{
  "num_classes": 11,
  "head_dim": 16,
  "max_precond_dim": 1024
}
Rows from block 9 of a small image classifier, named by matrix and row number. Rows with one number within an expert belong to one neuron, the router's apart. Each number is 500 + 40 x the weight over its row's rms, rounded and kept within 0 to 999. All counts start at 0. Numbers have three digits each.
After each expert's rows are labels from the 100 images, of 14848, where the router gives the expert most weight on average: "top examples" is what is common among them; "place" is the part of the image that holds the peak. Only what is clearly more common there than usual is listed. The data: capsule endoscopy frames (Kvasir-Capsule).
# router: router (model.blocks.9.mlp.router.weight, 32x192, trained with AdamW), inputs 0-191
# up: expert up (model.blocks.9.mlp.up, 32x96x192), inputs 0-191
# down: expert down (model.blocks.9.mlp.down, 32x192x96, transposed), outputs 0-191

# expert 26
router.26:464514489513521474487411420469483518592481503524446514559509459464481498514473525550509573558516468468520403536446541519467510531469460489447546470537482402543521418518519519472433458577417535507472524527513477550518525539485490503545465551456507483520495500573473479526486513524517435582514481464472453421525467550493476522532445496488470524578540502519579514507468435538471446420525565568558478522451501470484520462463496463404524472526501497517559472487483493473545511518515505541576516488490466488481408472529523453506520506441473457481542486497501527472488401457455577473
up.0:589515504490541469411519490452447463498474503474454516527503545448511448528506536451470557530515519478518503434540514482526550483465483501490540504514517493516536515572431535513547485452475526529556448530451507441503480526519481466505423559483512493478519470512505454499489575525591557527429547477454534502553477435519458462471489527562456485468479555502491480534442372473574498550446509469548534544550534392434537547531418518435525501521573521551506531550476516578507592483541484526493484501516496477509482514513492557502472487547499537462536503472459606450485530458551481534
down.0:526477520470484493459450526481481472427523499522528485452478454481441551515502500460445490473456435532518501510454535532543459516495496501468547479545495496569438498525540487506499578478482486507498502458504568554519523623480541515470548397517524454522502448497487511478448443556486520387500466529522516476454510561539496525566527538473584403443484496537481532516547526491479499521528575553492442498477538526482518380440534558529545452493519536506506484513460546457588509561517504503472517457511523535465614473501495514462552511461519486464541500407462493515449482530537480405
up.1:497523555557553459438425569485515479495480458566480457525491525483466509462442389535479510479511475463528440549524501517485486500521470484427470480520443479487584489496446546479501469473491481473507524497518530465475481583424431511502465473461502550531561523507526505458523477416519488485478532516548467501528537500531555485468482482543508474505391525515554500522528547513508440542512584540549512551498391508510523546554519523541402510557452519477537483505526473524492531569524499502481477526513540571597501489454466413497487566627536509469511467520551517513458500542455503564
down.1:529524532463539528481485520475488497523360520472532427420502511551461526503528515517547489500507513421469504512532496552474480495486512426532610527462398529469478519508514560470579504539472462519535509496434445517457445415536498464448524498514439466465429487519477443522482505483515440454514498458500504586513446494492512547453496514503483570452526494531515519479510482480568424531549409524465452487502517528513487496508484512499551494523510577513543572470501505470573463425505507536519496494523517523392557513510449589491452495492478584535457476529498431484527566532543537525
up.2:552533477427403452483554431485509477506506473479545491499458473499445461525463512541514451533477505512471508502457462446603466440513451542492525561523494548538448511485588455522505540385537508510503547516511546505570608534422574521483504480522512471534559538508515534641469487432472483538540520517528491466523537531487480487488510537464451523538464466494569550496505523488493469464490475504482509496560528481446491569495512519505470574551571488508488446512502572470435448477425490462523529509502495523591498505447518457521454492498554502423429423485481533520512505520497502505
down.2:512459536503461522490508514484480470505459559516503499501514519487456469482471463511491567439583527477510467477497511477485541497555503457468532603452483506476464458550468485415565513602434513539594533435546436470409525531551536495477505467550512534496470451493479481523520548498482543530577443452487446469438522474514479458497465497471483503479563429537421488511473504510525534443566463480531497522422514487529478488451478470439585481435492458582411559506500537521450517431488492579542465546548428534530529509509507515495490503561586542490495493457484488552474446500489471445
top examples: finding: reduced mucosal view
place: top centre

# expert 24
router.24:526530495494486432524596526562482505556521550416543435474525493518502480505557480454493544512513395469430485457500532568478443483533460408503438512470554467524574481477512524513505483558493563467454476532419541448484449516422562551554531520487497520567534489535422490516465471501489451489513493515575509465533429513536483535556569518506464560473421526481420486467529475504529472519471411487504469478542504487537426486474518469511471558475497547523529476481521498496514518538495492508487503525482501514423458499578503473543547499406433537528583504565547548485521547513498459510
up.0:605511520442515478499540526490521478592503501554477514503501473490530523485509490447527457482468429532471503572469487427500510473429474521412510473555442571521518442451551542443482426547498455553495524529495481489484469473507548565502512536560485412556523547457529510522492516491487548553489552514538474508482417482489541494491577539510425529533486493548504513448484548498466529482583433467494466446420484483505511469540587423527524463561471460546504477429522505474471519470504498529488426591486504589550528487448477472461529504492530466482402494470522565513536495523527534460
down.0:494500470584439545497512503485526504499517431488538506523464478490486398431527452481475566490498530458511519481486441525521500487551518553508472472483543529539553419500447474462540523501500499515504546470437478510387480546513566499423568512511526544480527493543516489468581435443492480502419515494534508519542478567503576556472542512454519437462488498459489550525429430462509581480567441456478482434492451477523542506475491501456516524520474443492507556555529521514472582432511519472538423513500506550460539480515533498501446456539472508478507482585469535572532589479448538441
up.1:495436484459417517527502517489566534509416482480550530481454485556554488512544515517472529561479479471533542471482547492496531473501513519551503434498424450435592522455491557516518479468529507530465514469496533456488543528610540483533440531527533429481511524402466505528562453516503398517453498514455450489462476508434451433530471453494503533524456465537555580472520456513554517490471506482514515513492458465459624488492474552474467496606538508504548488473478512498464490552518507501518482494503492504535480496519388500491533521476544529440502475528546546590580454518539443478
down.1:459556548561559504520502516477436504431597467593465546475503447507444546466479463542492515589492495436438544531476562493611461513449486525452456516479493482598486541541516438496457484484494498462497499494559483557518462471513570532535485497508553511532488584498495537492534486505458467502444458509503504507454499409380495464490517445509544502521476449471541510511539521499500455476561491490523579576512491465487480472506503505506502510539472520459426518511609530520455473496537515525530573522460471448548468501513532452541488529487452490548507474557539459440557436495531433509
up.2:474446544481551568516472522509477430529465506461523469469517502449475493481473466533524566498531510547516532505551413482472447518540426501525491490449468476495504491482459579528549536552534440497521538488501511509487477414536507505520510569546520540494505490536523476478447521563553525489478503491433531512523469534545464564502454460427493501523576543500488478420469459451403556512491481503517431569491499465586485555484489509563498467514457478465495533568475612470499531521485441457482504463474464459489544420486412461532495507515510446473620459426452433546529516489562458531
down.2:505523493432499554501490474488466443521548442577529433495457412613487487458555456516464497492529480430513522541522487484521527524465514495497524525516479531484546458419547456495521529515528564427570546480538558458494543562499475530512417437537530508486515513497505512497473451490471443514501437531485550558503497489510556480523513462450471488543547457493518475521512449511513479477508574507462535433557488494507469474485439518434503535484465464627408502568502462510448579387498576473439509512478443503521533475489440551504503520400546519507486498487507516526489558549533458510
top examples: finding: reduced mucosal view
place: top right; top left

# expert 21
router.21:552473492485577464475533553559524465592531512520511455569541479508538532499446542554479476535508464438510509521468483577539466567458477495424441481529511494527492533557439556522469473498454560511521443536473523463509544424472507483542495501582426495487488509424473510506515448501481487547503542504515405491521451435554501475507472540538499475483539489444503565386500519535477586436510433556536464551473492556520510546518471464555507492544519527458500467483457479431527458465493454542503446499562541557428476472481470507478480503446494514580519434500549453537449440495444511527
up.0:513548436478513512559464484561480460473516530444556455502495546583518480484561513536500561492520544496515486451507538503485467594510556440531569525540460467539482410504474470405504518451479501488514493550494550505468515499452515476485503514495482504486505484498503453407517543448490520514505442439506503515494430526478554496455457510520515498534414574488479475511452457537502410540559524473494497524531499436509446549604527458433533486479554504487555502472479482505485600609518471483484486533468425476570462513498446504557574459565513547424543454535506496515500513493546448429
down.0:528417452482427490464469550526423572515492451493486486513561526536446417397475480468481460573509543463509515554484472428522490460464499477464521543573487475447443481494444510502545456522580514518500495538511454563493488445475510538507504509468516523459508464483429484475483484521462517498453463465519513523510484480494462522514522545525453548487511552486450475502523550546537527447493495495535508496519494539458497443601590422523563465530555446555458508486489542482464449444562542458607511489527491458469506534497497437547428467509541442524487571493514529572454552559492451570
up.1:524495490514452490521556443423516428479463516517536518557548556546510506434473609515503493457489577538514505425520469512548518501527568503458546501482521506460574519487529511538529480520533403475483502511475530515591551545513533471449519480458489583472492509526490528461513627530464439587489448462543470463538517477576532522489515473486512545488549494461558479464501469495535478588496467554546546489484437499457465519542534515547507454455560460499523468459498481512522478527425565492498523478603432511461518508459482555493467530566504512426493585508449461507472483513499486445
down.1:435462467464504492476471446482428497540534632488503516537498484517442518502510496492491513550525536454500490485465470578433507544445562490501468529512457476501555502515553465447491494473445558504527503471481499545528525496450512518524541553459497466489495471539498480548453545453537508453533546573544499510491450518469443563474483509547570491392512466505567520555555489426521508555460485517554502497435540532470540522530456512471554479433520583478428540569490451548411422509464495592565522486517489451474419465503565538483491487525488466560453531459490506472462580498497525528
up.2:497476486511448521536510494493532439426458453526465522474453470462464488580405503558513498561499482470559559517471457611518533506480481551584440498528540510514512530530532561557529504527516486541434427522517483475524494388559534505510503484549481489531411489487486498604461442463435512568483529491538552524483496503519487433510513496458546535545537517532521453434457486524526508505472461578539491499479499514498502480547542542460397511527518506516501546375506513505449502445631473489485430488460503418513488541483463530445527537503488513516523528519525487528509485474501495479
down.2:448461510594552541537525473509473475524466493549458494542496460556576518486550482482547498536453494542534478470468454467537487467542513488447514515498518514518492501458483513494565513486470460484512491524576503525474494489487478491527543501470494411479514524515538490523534423662541468552550528540486498497518604479485494513487505512473450498486574485531540589473471420460502458506398509477471536533510529510497483503464546489455495504513459522552556467410545479482550448490515587495545482550536466537542442531490493440474454549536498457529459512493559504512644493457597516519
top examples: finding: reduced mucosal view
place: centre

# expert 25
router.25:504524430459540481522540461492440530465498554445494514524461461464471499462502462517574482491558449507579466525491576534428565446498489492593524507571473484511521498561453497484547523496498522524484445539571515552560446484490435482502468526480544525543514481484480589513427501562493470494483514564450467458496501472452414470494535540489427560458465478578534481419465460491457485473533531525523540533454452498497473470587455536548418417508469492438524501516482497567539506535525489533506557494471569459497463468512506606514508477543557495590464490551497496500512478500494434501
up.0:539563488570560422547482515580451508478508454509544461472520485494506499508472520439513534537444450475502424529451528502495444474562465520467495555556484453503579514506482471479382508498455525467449537571411513460476435547525497471507477501454498550471517477485474481492451529467522497551520469517554453501430436483500480527477537518506478509509460482535499500484489468477444413501456514495455470534504463439481536501507543438521429533382525519520511507433493498496453499564445584504515491536423529526491459495450506514501540469456527544553434459583499518565523475558590531564
down.0:485572500526484484501468512499494503499476518466500547507501497463488525542518434532503494503455493454426537497544489505523429504567463486504550529498483503509560485470466495489514496479477496580535499429473435475519435485562514499501547520545519537598519475615476443520502549428535451480471455502453526476547545533536568568559518424580491565503552475450465564455476564482489513591482533471595441422507506483557533443515543469535487526509511470502501456565545453500533475523495543458497541449393522506469487474453537433517491533476470522509407435508493477550440567479525490470
up.1:460545409523529600551516431541473474507484502528482531493534500461541504535504501483536497503490448462458552478524431525501548477544467499461550543574484499511462435527453565500517449527454441495421551480524500608495504508521469453509545460532488524517534466510479494512523494389516556387442522556450583482495457462473514487534529596455525562465436530521543481467452517536535480555453518435540459476489513536553516518543474457516530457415477504451500527488518480529462519532482501446403499490560472539482493461464494465554512409494497504566460515524476512536481533442458513495
down.1:555491483511465524539437536439416464479541525489423482552529565497509476463508481530557486519509457534451409482570387475551501495499487521486477471427479487473487434427476526516516556519524468516538471520543533481510529461420434529491523520433446484425475568509526492533571517501499469474465494466559511506547566465588480456547507513469512513513462499509562460464476481514515559583525513522555528455476508505551581517520457572543486589537448489476445481520502524502505516512480506498557510471516512571483524474568430435435392535470461540498508490513481421473531485517541503508
up.2:492478437532496473503502475412483459479480510444552504496483490551531465463517521460554512469523502483515493537469508489397445503486512501481589454519490507550582460558478493470422465524494517447488525574563485511473539557509481497511531478489492406520444514430507534510511450440531489457466564500490477494515503514566446508518450549536604558547492525464517497499557444515486531478544470441528402470481489485528565506376523544457566533557408488503540507484464493514454377475474489465440498427490517540461490496508445526519539501567487546515522456463483472564525460476479505540
down.2:526467520444485546440502509505542476463455532536529560504532489520548536553476474430446490468597488549564500488490570509519487521468496479503450505493554508485402522462499549542516496394408487558561575455525498520516479528469498536515548513502489502464529555502520455506499511509427456488503466496497401489539490476433441445559435481512495407402548510492558447503487506517471497500472390516503534520503490460540502542525491485529483529497478483510422537551441476469457416448457493509517490528538449578485494523485468428523485565488531510544525504460510570467476527447521596515
top examples: finding: ulcer
place: top centre

# expert 29
router.29:525538486553532520536487490477514546507496508557457488521448460562436521473478487466444544497576551498512469503499491455438522581575545512475536473530497502525484515454542513497493548537452546506513512492545445527532579576408494435516513429471523431567534463450515464564476522494510514525513503485465509502507506501537553461525473526574454478496430517507505440548481559432539482435475491531440507521432529495478430473504485480492510557503442466489412438487483547473497514540470432512419543449424524598480507477447479541438572554513515516465541477400523477555528513485429525518
up.0:562576431532526421497502570490449427495548511549509474485520545496462520513484512396502587503494452509487524489448470555498470504473536560473553487505473535488520474529468526598504451524542558475550434515492432451483469505564513463452478495524448464533504533497500564498482467451554557535477503488557449502469503483473537393556467515426498522497431489539471508489446439502511458508514575435461451475446536425484519529460501477490480498428499514552512437522533535543471538486487480560481500526475472437527483425419455490484510565489493488492433501527390556435501491501489502531
down.0:497540593532505493521520406520495478478453552514478472581565545517606476473413453519493469502443473471541436519469496559521523511500541442500480477490528417489491513429545527526444521566458535490527490483423546474498480516499519508499498461558546539542456473453488498515442475498441557529503480482519548484531513442408447522485459499547539495499463550502491479519504523448489506497428479453433512413563480487482463551536526505577467498508491505524502515445505471549517399515462470524558531570532507459539531594559495514441458555585490515515476573570512481470447490511466461492
up.1:537516464459460508414527481480468513594541519483480564595463564460504502475561448439560500444470439500569511527532454529561538498444472562481485487596512436505546513540520538543458501528441548461588502493501466566468489496452522524534452542521501506453511509514470469517444513501519536500543571478539467415530579554506526558491499488473511512529443494494455582482527540511486504453499536487511501469572564502545478447487499501445559476514497545478420526522510472443521500460417527569548477530471562500489530414507543498492473459456459482507423495448504540470503439520534461548
down.1:470476494526485510504402481461507437488497460531447533488451492483431553478428453488525481424460383499440453542481557486563557459439503512514549523490431483515509505558511467436429490460406580500497469501536523462428505512546515523521513479502558493558536432534493467503508486538498505479501514596487530495515437515478512464397553451518522552496508530444535503435465551578518511501474458512449477508492550531522527489483539550555522467476530528508525535549479410554475423450535553442573447478447555562481447494487522522535507473513502484450516500564493453505485478523503527456
up.2:473529499521519532479493533556493473524422482534546558481481492491440472523515483460506503543418448438495571444479462513440539488442521512493474523464428563486498504546505536546445493436452520465429594411488546496493519544445460525426529493505495561590470515507504492521475485518562496502435569597510519527572512491531478491585533502558501549484505470445539473482563483517523477465504511567529580535571511459524472467440451499466429472456476510529491521539481512476553538545495521435439510492546500465466524521452568533608480451505520487487471506468439473572480438514464507478
down.2:481500503436463479462506503612489478461466497517489490455504537491489447539509436502440541509528489454520518485400504486458468473521527491484524516458493512469513462455473518483533491468504522564463494486502562532526554460551558505444515368441461460510490477443522412523538463500504473497482543514456520537450542538492495454462516424542528442584493440492459530503539481522460477483486539536494558473546496456475432498491552542424515590517576502510496494499513547465506518507560498532611538418482520630395473533544515514463526514523521528519531591544478536489461488485478475501
top examples: finding: reduced mucosal view
place: top right

# expert 15
router.15:538503499549542520464472461485544528522467435493478442461485510532421465509601537536515482487493542506476576419528446485470506479532495500486496472527506515548525529454489478414492527497488392504478413529433501481483404475560571534452477501428526565537488504521525459446496520499585503457490486534487534565471477506480483495474530441506431493475545493482442470552555547527535563462483472518497493482467501525451476474506493435493519547477488493554489497575554511483581460560463476454521431553418430517505447502446468476568501547480520449547497546548441507512509462526506563596
up.0:459519519455532487493508470479587519504480485478539551492539496573477524476469458515415439517523553483577534535488471551522487496523448504489466472602437519572516496526404522511531448519599493502473522573490476513522458394566515492443515496436503478470511452457494562459529554531466427506534492491496510508510512538469512400481442385507485501476541431622510453480505486524512477538514464477568463473457530515555499478509512524511526456434520516469493521555445538494554489524462487487489465475487530494537545497549537455474593502548520531537476447551506479517456488498464510593
down.0:480474357511612460567465522524530552410466612505449534528485443529519510468533480493598464467482519533503462474539524494524513461490479442489453491504480495509478509546598476452528469549452430571485562457448478507464458506493436491524508514528588495540563531566483499458493450493519500454454529490459582523501477421497498509575445565500473566490506505463496510487390454484470509497485499495554506535511518444476511550504469536515538551550501524525511536500479498474488450527431499474527521509447528479504544526523530442537493535496544539517473586494522492501547438483497484441
up.1:534481481455584539502545442516519582511492546518468451486462482513475524559511581481485548482538537488510507430470550472469469563530485465414491455461531473494489535475499513512546533519495504517485476538517523586589560467502479537527530554447509542523550468540492454458465479458537503479506520497426475501485468526536535509549514431528467494453472472511460539469536533514532470376537527556533515511500511549543480540528440496509516504525482479571453480553465567489460556510488463469458526517573462547454488457453416489554427572440554459561436491440534566584443455458543520512
down.1:471573493547536460517497581556522486489511487459440549590528500445483468556472467497560491524455491538511486509461521543474454457506557486562575504543547496518411547507491498460423528488539555500502514482569517590487576473561520525512550534507434508418433476538398550513460464509479474521456559527549423505493492558458488545566505549514541441516455562514431537453542467540446473460483432476490534545411485490468480522487417475527436510568498517474533482500496538442509469516523511489514473486472506545518576531533468561513471447490476519517455515476413493502492483508517531506
up.2:425546536448543481456476515423512487509488475510580504496468532499502487466495485548454430454494449505427475536508509483476528499499500434525578441484421462517508511493573502546444475449508483481538463570501485467617555444500487506459505511487569504501445532403501547506472561553512578452601574489486507491475476509475539493507499453507494486473485481523560484539527447499532464522547488406511519498519584436489494489448485538473419501484453496456505511592489479491597509491490569527487493497525558588486516536476427534488522534566525464527525506472464527472465465594511514511
down.2:449493546558485461496573485467424463481486570518457525511504454512441507518523517514553588432500491478516517499561519508553533419461456473484421480527525508602498600453505394515419488489491470475438505504509517517468441493528474594535507495422489500498501496558478477496533473517520511612512412468501528595466511506472501460505504575538495492487415514513493554575464566506543499477524534517545505475551450484415501505489427489470542523504477430542421430468467502519486535514510462496496508507504476477463485470516524484513472538479507471471457572411549497525525509466528464500
top examples: finding: ileocecal valve
place: bottom right; bottom left

# expert 27
router.27:504478516512456472480490482516558515463523481573558543420505432510486510461535486464514490524491551457417551444471459517496506457416485473496500530420554503477474536464524533497510408439504500410471455575494497485495499513551472471456536532515453531482483491510481474527587520468411452533507472467484535492490508440554415498505567491519507461465558473489532581458563479476463511522528531519501594536523562507447618527483521563504524517563536448545484539494475478509465465554531522531493540504586501549550537518546521461429404477476499493457522471530519474491424502507514486414
up.0:448492418446391522481462448484529551498498446520479482565530539506549528539491519526499559414494480551500570466488492487510528447523440453522564545537484466518502443506467571501492482503523481496506413486475521502470673537510481537497481514556512554428508433487526534540470491481499478482511480525456508523518466444518476504545486399516520509489544542498502507493502415575453445520511497544526467523450533507504490525511443464482560492525504446491562455535514490565536546476514532529459543464527526511454465538503436503505526559435576489449569461504451582467501513410536500501
down.0:526523453525493511498453471525454468587534520514499547473442486518494514503470574540552487436496513575485494551525458479488503530564507562508506490492450531509588508496529407559509536459500458515414530485425468533507546552511549491441455478541472543536424478447473476491477470495485528508492500488470539605449487482503452506526457478514468579426507486404511565492507516504482485446479472452455572562576529581487560551537505564460555554477485573527534495500521445531494427534513573532485485503507521424477491413524502512555459496485476470532469464503587574494491513480462498477
up.1:477609440512486498551532532513523501517504464505485401415539416569505472519479480547500584489443479556478555498521445523521479511540528531523488476469441543523485438479477518590565522479524523533577520511488455482472494506477605548468513488496517561511500437524498457413485543486521525550494492521434465405569509500519425448515495504460520502426564469470448502551465500468509556512508463494522469537542520460534541520439565511481489547446542466454510554485518474533456491530490490529478445556481496537493474549565483472464529511441525554473502485549561476528534577568441497550
down.1:486513422558495546503437447493490468484454511513527560468544521437502514500571524458447464500507501471493474546503512437511437493467533506480563515472537512476417546462576548467525542530490553488562472506487494423499560481519541449562560497450463429491456490512525552494426500475520489464476580523494524462598493557502534520545475518492444417468530493554455522468527463472508494451455520471463441504578515415463446408458479489534494470554459521486464494427484529463479584454491512492481544555420493528480476528428536556493472542538551557527454585503529489529518510534499532545
up.2:467485456603442481528516544490488454473490435534583563460436527561571522528505466444572476527446409544504482426453518506454546480495544497491501466475461537552485526513492520480525487447533526482472524475456466527489462557554502486503477469555478510483411513502487591473510577495519503473517440482537440490488565477520510539526532490465493526462464476488532529523489549502460513467378539482502498536499536484545553547485490508522485425473500500528475560487605493463465476630597522523485486537509532537433480499456444507545508533504505579505495455506570487511509562437538528513
down.2:480552474533424473502474561538519446528487474491475531487554454492530511430566534465499499462504474553504485532485494414551500485484462496474521513429502525488486455483489530485460543540529457575487520550455510523586509480483465506491523398437532487518474519456508554458526476469526513526478574551540414525455518483490588523467497514516468496538548514518479422460454550440472452523553502522420463500528557477546429555538380535472436474553490499540512494523514564543485532501499487505548508477489512472426433524483462518494566493440530586561498543522501584475477565526576463556
top examples: finding: ulcer
place: centre

# expert 16
router.16:445530508491500455508503502508546510481480550487493466500494460478539509534476436411465473526456535470452416495495487514514486584482484454469493476436526587513459543501497535490563396536444532398476521504530521467480503453423510570527486502498473493544526420489395528535583477516487466445541469517476491536535582436537461573565527558464541523506589490451517439474454508493479429482503508563589552489485464487496573482493428515468538530468530470492520513487514520570462450485483552552522448486563505503470455552509507500532505475490466459508448575540453515484443504455502480534
up.0:461507473533510552545555577513514525512484525537508483393517437486494512571470513551477420528508460506484509555483487476545513468420487434394453504566480485465483565522502533473525512412517478414523507534523457477494556446441453521472504446500429470454499489492531506539511535440586560484490510525496480474544486464473409460481519508509446518461545478455589536539526538489536478486487535487506540521506533521445539505584409550481466479491521473506549546504542558541468445533508491560455461452532502525485550507530537507456487533450466421493507512491515589513425446556453541520
down.0:547561487504508548495470584499582585502519513508485451488516523546489497515526536406520466557545496526551491497518466466485493495552486494531516469495513472474485394508432408433456513469475490585481477530518580569480480505528487569466480523502476435502566530558525526457566471523483454475454534532502514505510467469436514460553528525420508479467563538560430464537530435522490628568552498522521472574505504548537463477442503508502462510439498481547535517467492491463454522559419516467437517490471469540524534450485519511508590510543493452520566519438477520509454496484534510506
up.1:546503363504518527481481476467478479529543446493461474552549442506471499526454551511493487534580441515451525518483561480533506543477466561541528445456491579476532446462483459499533476543584531489464508528441475441466411469538537571541505502423447503504475505489504558507541452504456504465530481473493499503475501478488563546521482524519550570504586437557514577399482566522446492524427510530457518438531548564483551477423519537447501429592459510482547533522495432529510502438511536519484520550555537547457479485491465528460509554529480504530510500519489456524510508510525480519
down.1:456479497454489518495464521558494474491522469482506577481447476483514466485554510457542487448512429488586478506502490531561512522511477437530482541533500516444543448502426511496583573510530508555566480473515512454562529479478425477525548506548507471404505520462501412513561567539480482479515472507533451518491523393479492526439465466496465540455467493533412526421532573510488525560443490523445467481477538552562442549628485511519515517576530539486509498504480473518569418520532454485528501500464477528440476521418499501469533529512490553453461526530506445527461521471561539513
up.2:568491565430521527435528504547505465466524491447460453534455535522469511459433499541488521493488502530495471557521548551472457456553483467437510526504483452511452507458467525462450499579490523513540517490521507465406456564418464531457469524589413483539527491535480482525522544465559446498561497447530505409543420565558473498500476511520495487537449554538497610489463504495521532538520499463511486506559542475443466435520530536567432532451541536531511524426463483460581463472525515417527524524467505492484501499489489479501487463498614492483499551517482520489439505434456452474
down.2:416529499469532458484551434492507456526490447555498481491553520443484551454497495521422514454491560511518574529467483553492461469548463451512507464530464494534567574476527508475452453520562484483522523532443455572538545505501487498458546501427518504418439475516422503509475476544518433579508501480550495504511525525522536481488507447502518465502486470480519501475543448501510493554548421478523486564507501498457539521449507562442502457561488614540562455529479514508427491491460582590501483498604470417506465480503499520488521496412444551533532427495559468458517453480477487471
top examples: finding: ulcer
place: middle left