{"hidden_act": "squared_relu", "patch_size": [2, 2], "depths": [4, 4, 4], "widths": [48, 96, 192], "beta1": 0.95, "adamw_weight_decay_other_params": 0.05}
Rows from block 8 of a small image classifier, named by matrix and row number. Rows with one number belong to one neuron. Each number is 128 + 24 x the weight over its row's rms, rounded and kept within 0 to 255. All counts start at 0. Numbers have three digits each.
After each neuron's rows are labels from the 100 images, of 14848, where the neuron reaches its highest value: "strongest on" is what is common among them; "patch colour" is the nearest of a few named colours to the mean colour under the peak. Only what is clearly more common there than usual is listed. The data: capsule endoscopy frames (Kvasir-Capsule).
# fc1: MLP up (model.blocks.8.mlp.fc1.weight, 768x192), inputs 128-191
# fc2: MLP down (model.blocks.8.mlp.fc2.weight, 192x768, transposed), outputs 128-191

fc1.75:138080163110114147163158138122095128132126088166121113145169122134135140094170134107143120150118129150125112157113122102148134134124103067165114115128136126122135155125098094126131139105128155
fc2.75:136154133132113137108193146110130113163160112100139130082158086124137123110046158105162157140129128166130137108143138117118120150167140088148138145114132117117165126116125113159110096125101126
strongest on: finding: angiectasia
patch colour: black

fc1.415:163131094157134164150137146165114097075120145154161090124108173150152151138101148133195131105109122123132156160138153099125178140140138129106156124154143116142113140180108109078165101140130129
fc2.415:088159124135141112112135104127157140101131146113139122127092109139104131116148106104132109131116154119152151106131119156106103162159149165115111115116158112141140107101082149155121144130116135
strongest on: finding: blood fresh
patch colour: black

fc1.174:138145122127145131128130132067150117134151106143141124108148109135153120137109130132139113091137103118148177157126162094139116087152133136105144107097123148139076163161085145164083165131131144
fc2.174:139115097131146113131162137095142134120125168100095134103091162070120089082154103085153150124127137138169152081150161108110109147111122142138116164127152123135100153174162143139142129104118151
strongest on: finding: ileocecal valve
patch colour: black

fc1.332:125117106101142086159124141118112158135161098142150128092167138084161155177162136117143077120114081103146120100142097100107152121092115137108128074164148119136113149178089116127151122121135126
fc2.332:128081123113145075111088104123144144154124125129109142143122141100118148141155106128129157148170189149124138149136145116128098153127131178147137121108135143155116144122139147153143111146134165
strongest on: finding: blood fresh; finding: ileocecal valve
patch colour: black

fc1.104:106107098112106128172147125168159112120100134129136137109130125130095133086122126181141113140086129136161143146120175129165155075134172134116099118105120094086106132119139118135115175149099136
fc2.104:116067111134107163107094140174127119109093138156105104146145129116172086119132129128108140108129118134141152134132120140109115123139146107102127105093155177124115127150143115145105131080084131
strongest on: finding: ileocecal valve
patch colour: black

fc1.336:101139142086160102128109164126126112125131096188137114158113152145136096149125156115133085116089131151128174128110147107173183192089119080175119155143141144128100137121115092145093176121122083
fc2.336:087132178106133122140156162153122082089125133151130115129127098097142134087113112155138126117115112137206120101142083169120164177123155110163121147145164130133106135133105134152135148116153137
strongest on: finding: reduced mucosal view
patch colour: black

fc1.706:140129112145114105130139154142130147110100135167135135090101134147137105099134159145129116138100166121116129094136135156111126125101114110164118126113163108124101114130124138134114162133135118
fc2.706:112154123141164100128157137118118171151125105095109147131146147102122097164151108121143170152140113106120156103139165112098100101126136150147115159135096111116105086140104136136146123143130187
strongest on: finding: pylorus
patch colour: black

fc1.668:108124121161119140107123098117089146114108148160165107121146139072156143157138103120129114122097127113111113111116123130116142147107150137113148109145203124131096082136128106168112164158132198
fc2.668:158147152135103144162142086145119078143160133140088124106124110151093154111102165143121118114143157126137156109162145097124090163077126149134084149107100141119133110104125110126165132081112117
strongest on: finding: ileocecal valve
patch colour: black

fc1.188:137093125109104140127109126152156085124135154150101136093146119135141128144099128181133119165138126105127188172111136157162130110151128108171153086134170133184146089132120126106151124127109136
fc2.188:146133149124127142122138085154092170137107120099127158144130133139137125122209134109092144097157109136132099121138118109096147153123161127148126138081119095181159138148139105145100099105123106
strongest on: finding: blood fresh
patch colour: black

fc1.25:071124109129118101192124155126117147121162135117150124087127166146160170139119148125142090162109139196128172134154125141137094150119200136162102109133158114118096085142098153122127125080130160
fc2.25:127180121111103157137139144125123154119098120147088131122164117167100106118110134114106129135135085114130104147147147124125159100074136122163088167145129094126077145135109091166111134145146165
strongest on: finding: ileocecal valve
patch colour: black

fc1.429:156131096146122084139128097129096092134126130170136105131134163150148125128148086130139156064079128146143112156166146181100135148151153168080119103144138107130129112168124122120128134164119138
fc2.429:125102108186146151182127080153125140139111116098149155177152136170123121160117090170144134133147107115156118096117135096119127129184124108089135169139119132163181088110108138126137103136092099
strongest on: finding: lymphangiectasia
patch colour: black

fc1.701:114085142144128102132126142151137153121154096131127139122163153124119096094093176164136152135105116128161167108124182103128118125118115098177136155126129121106127146102130154156128138126161129
fc2.701:118092136201122121143083124109115097114100162133128091103158127083097122116117118144107138125073088158093147127143144120122103111126105130141143149154106165133126102150130087114117166111123118
strongest on: finding: reduced mucosal view
patch colour: black

fc1.582:119121123092159099157193104121077100141125143143146100122131108155127084106125121094132127144144091130142138130137086123102088178101120080166156099187101121137132100113139134111105126160155125
fc2.582:138210127117134131164116163120137109130130113118114081098157133174123125088092121133137130123136118138129098128162107159148087105170148129133132160184133148143126140149149190150112135147142114
strongest on: finding: angiectasia
patch colour: black